config.yaml
image_size: 64
crop_scale_min: 1
horizontal_flip: false
text_encoder_head_dim: 64
decay_fraction: 0.2
Rows from block 2 of the text encoder, named by matrix and row number. Rows with one number belong to one attention dimension. Each number is 128 + 24 x the weight over the matrix's rms, rounded and kept within 0 to 255. All counts start at 0. Numbers have three digits each.
# v: attention value (text_encoder.blocks.2.attn.v.weight, 128x128), inputs 64-127
# proj: attention output (text_encoder.blocks.2.attn.proj.weight, 128x128, transposed), outputs 64-127
v.0:106132090124137091134173118145119163145110092119118096188116164187152118127148120180135175088105127156153160160165139177135149169110103165124101122146111126155146112069109123089135170165169138
proj.0:139110068126136143162112142132159173129164082103151176102116106095105137106150128058151065147100113156111132108129155125137147089133096165089154139082127138144109142120096087122209103103145145
v.1:078187140155092134149094130113146129116187131116154124135131159137140117116132122168082123147136137130159127165106104153156183137110132104149114109137130149098103124156114167168116126115097135
proj.1:146130154131114109091147121158147136152109109126137090141129155134112083113112121145102161157103129126126124138128153131132149173124144117093130104097139164168140118107142139152123126161201131
v.2:114114120100102152114124134130122130143093111120146152137109155134181158135147117134120150137124126104093130160121145143147153150161126091124113091175129147108159120133118140128145117139137154
proj.2:151123134100151150154115103148152117115146122125124121153103149146135126091123144137102140105127113140108144141127171144102152123152160153081131153138101154155127141149127127103139158116139123
v.3:148104121115127093123130158108113137092085154147132096117159111144117076124164124132118113158092105179109184160135091143085103130086134070119107072123091138124168107203160156100103111124118114
proj.3:173139147117099117135124124105095121198145087071165096117129117121113132162112103101101119162153082107071165143131134112135101154138074152085174150146104195136107135142083144096148135164113090
v.4:142145131134155126114136146090126069116097188131151146119134129126155111146135067116156102120144168142092122090143142076117129121177135130137114088072135095103137108110117077102096100175129130
proj.4:092111103092158165116153083140131101095121128118152144146071098137118106110158128170071144149147156114135143117130089154116106103147123154129082124155123191152094133189188125118113150147082139
v.5:118138173177132162130090100104139121152116156117124118093149129156110110174113127124114050164150109173164169119147131138147093174137142157155167160106089127112078152148133154167112112128140108
proj.5:143126158113162092113106093137146078138093169125179170120148136115131108123095118138083147136094129099141090130151102132111117185175133134075073138122119092114143110137145106121105127137117133
v.6:114115107123127136174097087119164124109134161096118114151100184193139123117102136139108107127101134153147177082176096155167140096104168103142165145132118113082087112086169141144109117152164134
proj.6:115063113160133086148106108103150125109097107113127129126179131171143081125133135110149124131087166119167103089173120119122125112150087167155140122093117153134123103145124080133133122128104175
v.7:110113172156128124186111133135172095148116117111094140141139158158111111104113133154104143106152113142120114147070079129122124150123110122160133158158107093089103182103141161107147094139125147
proj.7:151147079135141091124171113135165109146147139087097124128148115111077133158125148079115106136105131100120095154167160131098147136135139126108123100121141133117107082097112105131107145145142156
v.8:132150143136116133163104128112116118081142120103131091148120114129119125074106146176138120132119129089099135148195091136132120141138080100114133104145169133108163144168147166137141158105116142
proj.8:171130120143082095095167140100122134156089156124140092103147137130105145201118140143131129142132106177100158091132134113131130105107110126072128133144143146097123105089137133129105114112155113
v.9:152130148133143132145103137133124131077157113127127118140103143123112105158115115162140048113139129107083139136147131151109108100081115107137125121116086132120167092150119132166120176121149131
proj.9:141116144130090106156104144136140138167140133101124117137125151141116135156114146111098126094117127126159116148136102088163069111143141126134110116142133121124162146105122126147117130114145128
v.10:090128145149139133126089121133123133099122143130117150141037119104085164133145100139153140137150061158109113122124128142126104106155140110127123137120129145152106163140108135135125118154107146
proj.10:127145091134111139077096100154118104105133133130107131148121115121168165142145172122117122103118147172132140125159130111145157181142119114139138188108091082147160084149175086101109147112112082
v.11:145144101098108135164171114119130136147098092116155108111118116153161085094143144095111093082143093105173118130118132140146126078131173138140125128192123105133130140155144166159117141114124126
proj.11:134132144133129136139126139115106146148127111126111155129173115163127128076116120115130172105140095161150092140171148085070138133112129130110107129145122132111138110107104162130135108100104143
v.12:173193164184109113112151108179090161110100159169140183171163111139099125141113102130113133147122155121118119117113145100158124108109116140151143112105078144128142088147147127138181122160194132
proj.12:147116177174137164157113149138158142096155105089130112142109164146108162166140085148141144159104128103106146116149123074116119129131135148139123124132122115078098151117099157137119149124102125
v.13:147110164152100163128154069162135155148154107103160137137124140134126107095137181146114128116129135161109112140112094148128133133133093106112127068118128125115114153106132101144198162070118132
proj.13:111161179133155088101063180221170092079134149153125153127141144131147132145119135101134141096116128140131133131137112086141120101167156090134122154121086172113102106125122159135146128124143198
v.14:106157145093079098144121099091139121189168087168161117077141146126141160127182143178097090182152086168152085090132133129157114153133121086137139168129134118154087127104119078107124105084100148
proj.14:118167089132086133102135107109125135172103182068141108174129127116119126123119101069160172130149105131148144080134148147105136178139112150088122131127156089126098110096137156157082106136190144
v.15:121154189105112103120150141131156137142103110127109135116098146106099186137100123123119162092104105130163107129064099076086105113135189129149182160099136144141079136143098104134132087162133129
proj.15:109178076162126122134152131091114080110151107126127125162147135122161127104151155127160119130123117129154170170149130184107126114102141125159149129137121126086126103118088139126130129114103090
v.16:086114154113145118119110109122142120104127128174131103101122105141137130122125124119113105145160121110097151117172160089123135145139086120134135138159109132160122128125139110140107147119147124
proj.16:155130141103116134152143103138134129156153126169101115129133102096173135101131075146132167066124148116155110109098135149130099126165173086134127131141102103131126108107131103144142117103093105
v.17:129109112106129176150102124090117099165131099117182122132042129077098101142115167127155122129107168147108116117189129112111113122091105125151145186158137084095128115139077107147098096182146192
proj.17:094111101156188145066127121141095177140111111128125144177125141133101104135147144111150116101155122119180125109105160184111117162174144141085075085145147096136148114171180141139145066072164154
v.18:115110167073138147104130167100140127131083129158113143183106158118147103115186151110103119108166150073154109158129170142123138156125121099093109125114120146113132078106123130098187123155165102
proj.18:165152090135140160155114092132111138094154098106102122098108124142144132115130102142123088074130126086079095104108124079103123113102109135095130157163121117118152135132100137165142156119133121
v.19:132132136138110129124138095137112123174100127143168083134156150131131083120115134140131080132136103146142107177099148121152192140125127157139135135151127133106125166136157180128108137134138126
proj.19:179119130140154114154155114121120179127102094118080160138146115095109131120119095095086117148158108134133104108174139138137111101117146131103148135092142134119151131115177140154109096141159119
v.20:117171087177121109139150160146103105111172123127138106137146151151144136108142147114113199164094111174182154123128133159147131126126132129104107084102161135122143156117122093138137167122129137
proj.20:133099132175108132113128186145168160090091122122142133128116141092134112100097135167123088127132134156119114148084114144125126133136093186132139122128125165108151098158144109158124139147161105
v.21:148109106102098102120104121072151113126077167087139141136117169133089143154102129105180160131084108121091065081101113113127110145167143138093152144162135116136110146120132125144124132098116126
proj.21:117088150171113157155144134148106110156182171068105112144152093176185101136130156141143148112122122138144149129118123196093160125141113086154113126106195155120115117158149122132123144135113110
v.22:132096088115132131102118163076143140104096171137111118125113128132154118117128154125172097086145171104127107108128126138104147096108116154126123141101139101114139140112070150159184135119129105
proj.22:087138107136086114094127130159149115131149102124140161055119121153123136134121181122130124154128115161152125108154130119146139099138105112120129119171188145126109119140183102125149111079127170
v.23:157130096155153120134107171148120085116136120127124193128129142145161089110125089100106147138175115114078101101118097130134156087103090126139127064093144140098114117167107128166127115134125124
proj.23:117069134127075132124138111158129133087151093119128157136124155133109130145152145170095136206131153091105163131101133150138129128152092156100145123133096155130123108118162134134125134157120121
v.24:129071096104113140094099132123118110106164110117099108103115126109118132158115114121157148183104118139143152150102119154108146147127139098108108135137122110090143122140164110112109141114140123
proj.24:131137125111147096133118125109118173095122134119167098154103116164128111094111122146099092122164093142113095109151123158174123161156135134115150138131114121179190162188119132124103101185131122
v.25:115130106121098149167129081119179146116106129139129086095163160087167111098137141114136111114113179144096101154150098145107170112135070132121141103085138137202103114131135160095139155157131171
proj.25:165113101173134151079158187161120148115170100170151143100149127137104132173067141137126165109157121133135157099110142140121082125122209148146146156135158199140154148131147126140175101098124099
v.26:106113145125147137119104135110127133150126113157105133132194131144150174135120110174150117127150161088090143085127151140118149139154104131112118178116172155124131077133105115127146140158157123
proj.26:136134126075094152139139124074158128136145124131130135118082154149142123156130122160135140103132112132150180145109138128120118124105102129154117078139148104120112150075146105139095135110129144
v.27:127128155096118132090139133113162161126157198114094138137138133171141102137144152127136128112129139094121121154139151111149162103128169126147122156146140155141125123126120168144101109103102130
proj.27:132109111110147092145134126123117109148119105132090098082119129126164120163155104178141152152133092105129152119144119115133130133090135093153112101119125154175101130180143107089143167135138127
v.28:141163128152158104132140062152108117148121130152169126125085115106099100124110113097114100068140098113145132120099124151101123103115147096087149141120068076137152096119146139082078107102128071
proj.28:088097112122134111121117131095117171113092137089141150126135115187057170143149089119121117088150134159117102143188136076143089114092114104157109070104137150129166106147133170138114113161119155
v.29:128115123148109138090134074151129190119126155159132174101140132116130118107097118115136118139119110131123137134101137102108127134150111117135152153117115186134153175172131098157172137121132134
proj.29:135150137136142118154076092108117123113119123152166145137140155078147105129138108128079162085145151098124118130146140149106126150102137118130179153118141146101128131108143138073150060161164129
v.30:135115107151093109136131115172107113130123168140118100135095116144093143155113113096095174149171151148125167122130169161122122180194115113123156167121114130105152106128131112130095105107155149
proj.30:139096126127171136192159084102135121061160106126145166165115117108155150118131111104137093159097128182105159119142089125113145134111127143103138101136141111109118115120141109137160078133116133
v.31:160111127148150076083137145111171098142145152077140133136102122128075146101139142148102092149116180145171122138121150102123105103096156109105098073117118067159120132160153108110120185079141121
proj.31:143147116166098112129162174123088139135148076133122106102136116112147110184109124115100159125125134150106088126129077110134116129167131083140115133115140142099106128147119152145166133132106149
v.32:158111139107100118133166115082130123131133117108133114139112104095119092164142180096113073139142143176144151136148133134147125106087162113117123136151100134130135113097155141153175089158125150
proj.32:128080141190161124156100161177079137138120113124119105167105145136166159113106111118120115121090098085156085117157117086121093154108114102131114163145146117123081135161124104135136150104160167
v.33:132108169138141129110102124179139120131095099111099148090102122134102109137128144187093153149157159160111102158124122086124136133122118107133113115099123156107112151120117133097104132099124137
proj.33:179164100101145097129110114117142061121174083144125138151104137101127119137117136101143158127115138107091157112125085149132120103141114114098107116121141064102138134148112173102108154121141142
v.34:117128118125129101166137119153147130124131099121136154171129185075164145134146117113127156082147129156136089116201165118143118131150151147159149121083135095139150129109145108115108126127117153
proj.34:097128110126132156105140110121111116146136128165087135155152118156095135110113085110137114115140162119094089096100109122069095136106104180139120141129107139127141117123117167120153116090113134
v.35:113135105112119169125119111098135111103103144112089126131120106118114092134119154131127126092139121092073152122069089108123126118088095154116140136171129128138109117137124106103161134118111134
proj.35:141111104099140140102166091167116135128156154112134114128134114140141119137123078178125164090120130129182108136151173121141104124097112057125138086094128184148111110130127124127145144108120126
v.36:161088164115130153150111126120160108136152083100107160123130150080156089127123153087122121126122078108084140131143096163114170127127106105138118108127117141095148120102107143144137124127152084
proj.36:147097134141137095177109129139114103116100135141102112131129123129128110116109155138126115098112136116120129108115120128165101105124177137105202152146122149145139125088154093161107144121114169
v.37:129122127128129123148126126183115159041150125165086150149126089115118112164040155122076186130115111127098108122120140120135163121090103164146164124118141124130150107136123152169108165148111127
proj.37:088113166119127092098131111126127162078157111167112120135157098149104125119136073164226134136102140120106154111117131116180137106135112088140142125114153092119124127085112163079126119137120140
v.38:101148117155126128134114122112139139144152168124175075127136129137163146118142138136118129133129100110130138110101152118131125113146118096131090150151165130113134136151105082139125117115114151
proj.38:118150177108121154122137157137122150148075127146125163139126135085189130100147163139125131144124118127151120146142106108091138129121082098148128109087082171152094110104176082124136121111153110
v.39:159108127108112129116095121186100098114120125105157098131141100134137167179129153110095111155143123145125091140144166108177158132088135152085194119121162118092160128142118133089095124110124100
proj.39:114115197120139125146127129109129161116118153146099152113120162125157094110110100105153117131123136135110131119121125128129093079136041088135094086132128083111117155159123146123135145124124114
v.40:108114095132183097124120160141098142125074107076110135127129111124108186126122079146131142109140114159109147108132153131099108150099136104144132114122075144103114114122165110156113130144163113
proj.40:122101155122128119131099097093110115125146116128143157177164147122124129110131168105122075174120126123115108176106125146141152124133106141116147123128072099123114096106139081118093148126074151
v.41:105145098108145159140126138099105162141103134169125107095162109093130080123138124172122072143123125109112163132104105141136138126120150135159132129094111190114078102131128137144147132088102147
proj.41:164126138103116119097120097125150147172137159106143118148142158187114124119108129147072138119196140089152136159115145085136109185116145127110131101137152130136126133122135177154115126123177129
v.42:121112127164155152122147100093195170164105184137148114164086131119100081140127148167115161106112129148167150091077185170087124129148168092130096138127139112145111111149122140167077122167129129
proj.42:134159107098164168133138145114080087114131085136128143079179128129148107115121158115116105113119109151082134185148098079105141180144106125137075119127119135118107082110156128122167129136127152
v.43:085120132172118089116129159183125165138127117180115110100115150168131152111144102092174107132151164111177171193121126129123096114156139157146140173129107147106114133124128105152145089108118097
proj.43:159123138112141101120147133055147109122118151123144131100110099115116150130141133148086126135133121115149093128138122166114166138106126138123122149107121135121172175143143117116093091137173104
v.44:100082111149142131118094124138156125134106150142124149124135132121139162118104113124091111142114143112118146141107133112138126127127131066109137143109163097104127151141153139156139114120128153
proj.44:105103142128091107127139093106146123114133133155123134131133124147129123126116118161074157092104153109135086155146167140129108121150109120126097149140131139092094103104121122089084148121149170
v.45:132174124165124086144123154118116109125090177140111102106139128143113152098210095109120098102125065123139166108142119083142112153110161083118074142059167139085124081193142137138087143160130149
proj.45:160142134147123148116156086069116122168119080142109153159123082120168103091138080170107118163144118133134130101140149097151091169116051157134128124152124147081142114105048135082132073123088123
v.46:096144101141113159124113117131170134108190144123124135105163111167154117158101127121143126147151177145102146085109149180170140139102113118092117155142077096166132116146174150131126137099130121
proj.46:107129159136094162117126117155093074143078170140087078102166153136094148127114102162116153110071111157140100100135151108163091139116128106150129150178136137146071110120139094176108156171140111
v.47:144155109109161136100132121126137111196081090154143120144125119149066164136142101118181129133139157114139126088169114122126125112152132152144056124142081107130077131118128125144139131154142117
proj.47:117106085169115160161087144114130109114143146123108150135109105146167163139132189115088114162169159103121101114138143139118163113155104126134098144145140069121120109100130145171133123135124143
v.48:151128138100118121101150155118113117149094105149124144153126128130102169128113105187184133146160124159103167168086121106132156172123103097126143161131109156081107140150138128101125132098103144
proj.48:131139131106132121127105110115156109174170138126097105161115147091133161138168117107111097149156143118121113143125171174139097144118135093093111076156138126125142143140113125153126128152136120
v.49:101098097178129103176128098101119125117092136106134137131102124167071078128145101098095110134121151107121137168100115167137104118111081129119104113107198122113107092105151154152098106167126104
proj.49:155138150115126171143144089135124118131151138154133146112136090119117100086117144112117118117059169119144128132113139099148130151142135181151108150104173129151133140096103084144121116137111173
v.50:094152178125135124135125120128103174103181138126171130158126139155139118159114075119126114101130144141083124169133104104087106124153106129143122109087107169131122124142086135128107139152132120
proj.50:123144129132118105125073142144172141095096119115156167126107154121127153133177173137090105099115109093168192117112095132141128114130151122153146153096134161135159156119107091120150124141138101
v.51:117135150178115156133131142151141136102118194128143130185144099125138091118138110149172132118145163135102125141092122080164120172095092133145147179120125164101118149130122173140163147155159113
proj.51:167164151125142163147167150156155120165136108111109101079162168123092127117136122088098076138103099110164105132132153097146125149119143091099138114118153106068140198108116086115128122108117119
v.52:131136133142153081161129155146152129114084151158084141092135104110159126103108112105119105142119145149115103119142160140137150145136092127174126162095086177134132113089115124131164140133125154
proj.52:137106107133114109152116124128135135145188124145156121160138106125101131114090149105097125141162159090087085119110124138136142136131146105078114149132176094104088156116137125104127115125175132
v.53:135133140109128103104151140073086135105160098131128139137135116120163143134160144120109135126176117118181151168148124098130161117171136152128148117132158155132137163103102115147153102134095122
proj.53:125123151103088096105123133134137134108147105152124131137041150096176119101141105164153152139102140132129132110087105146098132149082103136144127115139128093142137123144164133134124140119128173
v.54:120101099115120124110155104157138170138170095116115147101110130117168091136119104135091124158159155079148156164134139136142139126148165115098120101097106117205135091116163157141096124114144121
proj.54:169094121164134139156108159111111152154126144126153097073140141133106146120178130165115104122091115104102135141108147064082121170107224146127112134173155119133142130147115130126143162112152118
v.55:152118109136083157153118144133126127123098159172144127120149142066113127112160144157113107170092139173123096121061176113096143100108122150175174111126157118109146151069135110059104097139152139
proj.55:148089168096184174082182092114146150139139155080105104123117120109112097161092154095154140132136167134145131163117113148149138117190156139137131095166099154112111123131093136170118129121141120
v.56:125121152150081150145119185161122148171087148129101077136096152173120108124128174129116151102165189109139157114155083170107090151119129172128114114150092133133098104165127153123111142101125137
proj.56:173115148104158138098126104164101067112141091104112200141161133131105151169124171178162128143124116131165144120121142130139160161144129106167165131154115146131126117120072174134191102105115108
v.57:123109145098106144109124155170147147128180085126082120133166141141109152171117134122130163157133148111147138137151153110104139110130146147148102150133112097137151146161102132148136151095171099
proj.57:105133135150123114166118144083137131126123138138124107116085115089176136151115127163133119124101120121136126129129113112101096104099121099139179090180107117149112087080101110164147140110109137
v.58:126140166157151111128138113120136101150124101125108130126104122174157146148095125086147122127125145132123153124119168180124132131118114138150124129138125119123153121104123148049143119088157098
proj.58:158135118064150124149140154126134119141116140158132127125106137164089224094081151143082133065145121142102094110143141135133125139159107135107108124156115140153064147172121127135137154132116119
v.59:130082155121099089148159167134142160143108094185138121123150132096157123163125131161152170092138128124099097138130101113112122138161098138127112126122094115098158123120092124118142099157130117
proj.59:138153107143129149162136158120153108124130145098114129120092135121096164125153170107155096109117091110128180107134140153140123109117123120138153146146179140126094155095117111129125127083148129
v.60:161123133121129106137140133139110126130130163109146186114142146114158138137150146118142146143120103143093079112127112124198125108175161123149137094143112134150129113139140165178121093129092108
proj.60:112147165140103150162150147097083092136098155076062086163123154143108094123114134133156137140152149162121167096130152104122123156078152121146160123100136108148129156121186134115125181125104162
v.61:106132159137113137131100119112128151141177146100129067176160103084102153155123123148101130128114105083141172132166107109098099169148155164170125119170139122138135133134129105151080114134111125
proj.61:156115125093132114160185114123120131175100174129161094123157113131156100135124127133108106156133096116139129161119133127124175153117146101124153129072104127142109127054120134116131132121148112
v.62:127156104097130132167134163103132091125093147107127145138137106107094170087126128098111157150104110094163152175132088133167106145166130075140135156161100123114107167146150168098148110105102138
proj.62:082149140151123118113126100103127147148105150117129111170121131134112129149122150115163132152144177118096085150144150115077142148090155148094171112139133125171161120133109106116124145159104123
v.63:135092133170092138150142088126131154120128146102115120095119150148102133143135159173137161115171172098145062095151161076168107124113102156154151098123146167103134149137146121154144137127158131
proj.63:174146128109170130185155164146128125120128146165140116150114233121131131119097161114150147108122131095141140092123110132118125134121103164175158092133139083146104143149148156099147111132125145
v.64:156137122128118112149134127120159127151112161129134108101147146164103146114138142126144113088105148104134115112136139138111167113135114108115132179138126137103125079136108165138127158093139117
proj.64:159139090126159154113172113137121106122123119127132097113154113090105159151115104115146146109131123136122139125083129159121120146108134121100134117093120121137117126113174085105097121130158150
v.65:064145118128107133117119164164137179136100123111138147101164114114130125154113112125147142154120137128092119165140141111120126132105122091149125127139166147131128116124174115144135104157128113
proj.65:153106146120158160138134161126120095117112115150143125140098122135177097112100169122130107158130126106120155152132120098160118126160146104146113116134126122135132095121163130168125145100125119
v.66:181089135130155126082129129134082091108145124085132122112116106125108091093113117167109148153097130133123105105093143101159140114110110161130130122113114097145131100077125117129129146124132119
proj.66:125129120154096134150155175106142107163111123107117173145129103124106124150154151140110134126158120113161138131170133114118151111102133122127102146118127124141150133140095128114141134115188111
v.67:157130127120129135077146162155133111142124123139169108128125130135143082148099124167103142150122125119142114109112134143111183129125099185124113135131133162130105139109142121163149097121125147
proj.67:122132125178163131116128132113169126116118155073122118129099125156124131105129093114139120116128139109123132088165150083132167097113142087156108104127152084162138168151146166116109148111147100
v.68:097127113092096155109100162119113173128101102115167140152128115122128097098162165134108172103101100127111149109125144121137172116118119104150163137136116148112100086142162139141143132143103127
proj.68:128104152140132134134130150149149098075179112117087136157103142135113146141119145143141137145109121118151157160112082106134152144108130110144133130138111130136174155112149126136130127102153121
v.69:108183167108157134137128159151134136151161109127082113112142123118147107121129172143123111157110125119110133162070128103113117092110129116101119157142142108119162147111133123160144143119099125
proj.69:142073135156106147123073106082112135128125126155145178123063099153104146182103106118135129097153136104132125127140136099146154130124132147148140099115153127113087119141114133124129146122125153
v.70:158128111109150144112136143108119129142131100152151130149162102142115125186114151136088114144144132116165105122135104163150136110153104091129121069111116133126096114098144154073134094136162099
proj.70:096125127159128097147099122130145126135151106126119104141112124135167077113105115129135109143098139155121100082128136123097142110145168143080137138154176147108155125132166147101114129085146126
v.71:084142141132118153141171102124083146118096117133140106176128114115159132154161132139108149142150106125147160174136160124143149144106126139074117132179077124113141099050145134079129092109108153
proj.71:123126152120144112107112113145071133140127142132130139168161114119154122121114099149082176125116103118115155132128120148139122079138116177113110133155166132157130075102125120147115178120117151
v.72:137114117127133153122156154138166139098138106116129126182105106125135120132144145154139169112055110171147104127146081190135146120173138126135117117142128140117124138166148147186131100149135147
proj.72:107127144140116135144118120135126159096165147115083093103142141120125113067143147135128135136094140135138152051093112114106129104116112182158148135165174109123144147096124106097074128137095143
v.73:086137146110160111160162157117106137150103120127126144134062104109121149102143131136142133147114145098136110154121109149169131151124123132131097158118122147120160129117123091151116147139122173
proj.73:153109127134179094124149113143106085153143173138166128084136112110142103167145116135070130133121111111143136158130119111129127107108124166156114147137175108106129140105121103134126149156098089
v.74:145142156125121119143122123130100081102123118130137109113117123118127135122135108114120126120118094159145159093109131078145088123141132153123128131163116118158116154106147106142133111128134114
proj.74:141136111129098099130113122117134149146132098153128117152121144148141132150153143139109134155129149142131137134159124151123130136159160123117117156146152161135145106131128158112145122136138124
v.75:156089137141155078123151089106083131079138117088112095155134112169122135128125107145166166106094182107121136170141121105137123114149122125110107111143103095126118138122125145135143119135106130
proj.75:150070106148106145125126132111146111150123094159104145131143129129092133150174109113124150132136105127114150123086099064135139125129110166114142144159106113135126142108095111149136106111140136
v.76:137115159146108153114141141174165081124187134138098135134122094131128128124131095178122165185133172126132103178109155150146156150129126104142167136143149088140130119120128160140103094110144094
proj.76:093156130127127186147128144123093089096085150098161156078140114110121078123122128109101135158144101127165128117126140137127162096114133112109132128123143124138107135140081114135162180139118092
v.77:105123071128136161131194117099129138120107134172082103125149159128126146121126183145126122138161112150109119134089125096118161105082107098117133195134134101074142119100142161096124137122090184
proj.77:126160137094106123143095125107124094139114117149171172148085135134151183137157113100184150092125125152145129127128128117133139101138117140136117069094123123147068157129128152109117154115175165
v.78:149090103098133058155143100130134127135115100124095144107155116148128122144113158110147165111101160163140135157135130133132123089141138097147119149129133113180117131101138114155134121142114111
proj.78:121093140175123144118147143086137129139129102138148129120128154118148154085131149131142109159147123134138148088179127121138085140142146147149145138157137124145139123182149122120135111127143121
v.79:166137101102123088146153151101087096144169145089145130139108145169120109111138144118086137102117134109146098119146126135150141129118131104129103154149141116118103139102125122104152128135158172
proj.79:111136109156146108143134138131133118158133107139105129133104115129149126146145099145118129165089095119116132149127144099142141121119170111101101141133137125116145184138138164111101091103185102
v.80:135111164166134088166147174148140099091109119158147104163085135120119154108122111115139135178140107115134086091095124123104117154135119153136123127114114105154078124113101072122122123134168131
proj.80:125147119104130083151146131143184155136112158132155145141131106153148109120131114134077126149135139142153118133142128147110102099133164107129142120131175179134114108169121139156139136150084108
v.81:136186143109145146129139134150140147146079106134122171129104150083139153148126135158161120096125133114143133123151120150145116119186119123139127094103143079115125140156125127138166153119106097
proj.81:170105168141093172118112085161159139142106137155127113126158095123095135113132148139161115134124145142135161122114074116122091164153116151154146115107127109105110102132132084150132115128136101
v.82:139109143171103149100116104104149123128113173099104139120134130125129142141124156117136109144126089151140128115139151111109142162089136146109093113155135106080147151148080137141109094146121148
proj.82:128163141159150135114130124139091170123128162164152113141123170114127123096105167152096142127115137126089104167138170163155128139088139135128113110131110132130111155116077166167131166158120149
v.83:105133131110124116131108139103150094150118128130096105111130149106102172091174088117119147124105094112132131113154151120140087153134125114128118142142088110132121148114138123147148129137164122
proj.83:121129124135134108158117116127148171124128087112106119118130161076154134186135124141116133117111099138166112135110063112165175167141168101115124133113136119133137117110091153117120132156118140
v.84:151123117094117120087148129117138115145102114156151146127134116159146149109166176143111130188128122115111122119115090127172122153154113129113122170109135104150083124121158125137126115130154108
proj.84:143136172122132107144120132140126133143168137092104128150111115102158120121119122145130103117123179187145134133115090135126143152096122116115134069131142143112182156113102150076111101131158100
v.85:033101153091153145136072091144107152121143125173157169133136125134155134151120128177087115104128114159147116142144141125121101100117137114122111106085142084122103127147152124123120170089143129
proj.85:125149104151104157158156109146106118157181114106130132127131123117133111128120153162106134115117133129085150140139113145143108142106134165130125145128114161119171128149165136132160144157127142
v.86:138149170158159067104119107128127148156158095132138154056121142113128089124115142137124151126125121129125130115097129129129141145132120129144155110097130141092167130134115125132121150117107143
proj.86:161111117114113161120179131156159182124135151139149119116139159147112135149099105136153110130141146115165137140153164136103155115087097144147133155131115142151074123157116129148149141092130124
v.87:107128121137157098105143123100090149151131120141150154122155091121099154147118123107126130123133149149102115156152094145105173153137120134146092099093127125112110124116169140084154130138107112
proj.87:146110158127161142152154112133150141171136097128114140112168121142153133123128131144148104122130158123137092157135114091123102135115128151120097113156103114133139157124170109174145165120121132
v.88:090126119139161096101108099083104139133086114094106065117128074137130108125160141130117131140144135104127128099108103160126130127127116112105135121120094126098115102118121106123132143144163081
proj.88:134090122124100076151157119117146151095157128126103150129123166100134112138106112125110117078127110139148113113093106138114135133082117137127140122146146131125137133075084131092124110085118162
v.89:156117139133118126141124110167115122127137126123122132146123135152115116115116121132126147108077126085159123170117113114166106090150149112119118107103144097121145121130104138136142138164129144
proj.89:130107093131129121104110158123140143131119122151116135126120113113139123133140113090130126151154130087102151140110112090149129120149127137153183150139139111130121130125121106123118151131144116
v.90:137116120148111105155117078146149126127153147149109137135166110146113113118151148099087108108119169104162144143084114114090132093144153086139119131121157125098176049121111124094109127116170122
proj.90:044119123098061129117135108117118118127119082145172132142153125127093141168131125078144103129110126153110124111122163147158117086105157092099156137117109130129142082117130133123144082129100188
v.91:117095152135131145160120109129145116112117131134116078126098146143140142118125164084146144149117110109120132090133120131139110138113141112111142139116127129140137130129104108152123123159115129
proj.91:149125149142125098117111132127124148141127143134117161141078132115138126105115133135117128088138117123147112129115107158134120149126122128148146152117149144131111142148122137102098156132137133
v.92:108142135110185105097143126125099113094129111124123121118144135117135138114157093124114123158137125119086146102137076153120136152120134135124134143121160109122138148138124110119097129124118134
proj.92:120108168092181113147099115137116117135093118150132140159150163091105093153166146158145153131154126134160113148138105128120123108070132156138099087146156124143113122101182162105121164127109146
v.93:113153095083190169094162133105106147142130163126100142151119116106128159113124125115141151149122123158100148116154090058124104148116070105143070115121139121134152123097168147106149157126103103
proj.93:139078160142120130190106128111123076159146091102127127130092121123090178135144123130109100096127133110118109129128168134117103103108134146099079152098107103124115107100127158133101149121089099
v.94:127138126098120137134162184135127149098138100107166109150131149140171101116115141147160150161097144146109172151153113142112131163092124166098154142169127174162168104114161086126167112166138149
proj.94:132123163147165106089109099153115112132146132143147114096125117124135132118129162144085118162116131128118146125131132073101145081107129131162089132145147128176090095140114122136089118110122102
v.95:125110151121115080104143110111123070147137105168118118146143098138155133158161109090157063135110171086141148144141116144078139138100142115110104141163104114154100164141132128170145140120131099
proj.95:112118121151145120121139153096126154123161165098151181158154132119104145128120086145100154112166134158110102150113100095103089151103136110151133112156139116103124142147135143138143122122105123
v.96:127156146091123124129109143159125133130155129131150120093132136119162127133106169121124133129117097164114103111145088103104124117103119087136135128138119131151130153127133166079123100126141136
proj.96:117072149146178168142083173122100125120114107131092126115101127141147117132107111127138145140152114111113113156134131113134144132129129115106131108115134142094097121121098119143132169092104141
v.97:128122127117125130148103120117123120117149078103136125125159151116131108140112102109141121120095131103110106148168150109091140140077090120138151114165114165129143126067116116147127146119122120
proj.97:109128114161120144124146164129113128122143133084119131147138113110141111108119125175120109119122111126114145138124150117145107149162128116096098136114134127139121114132126132150105115072129096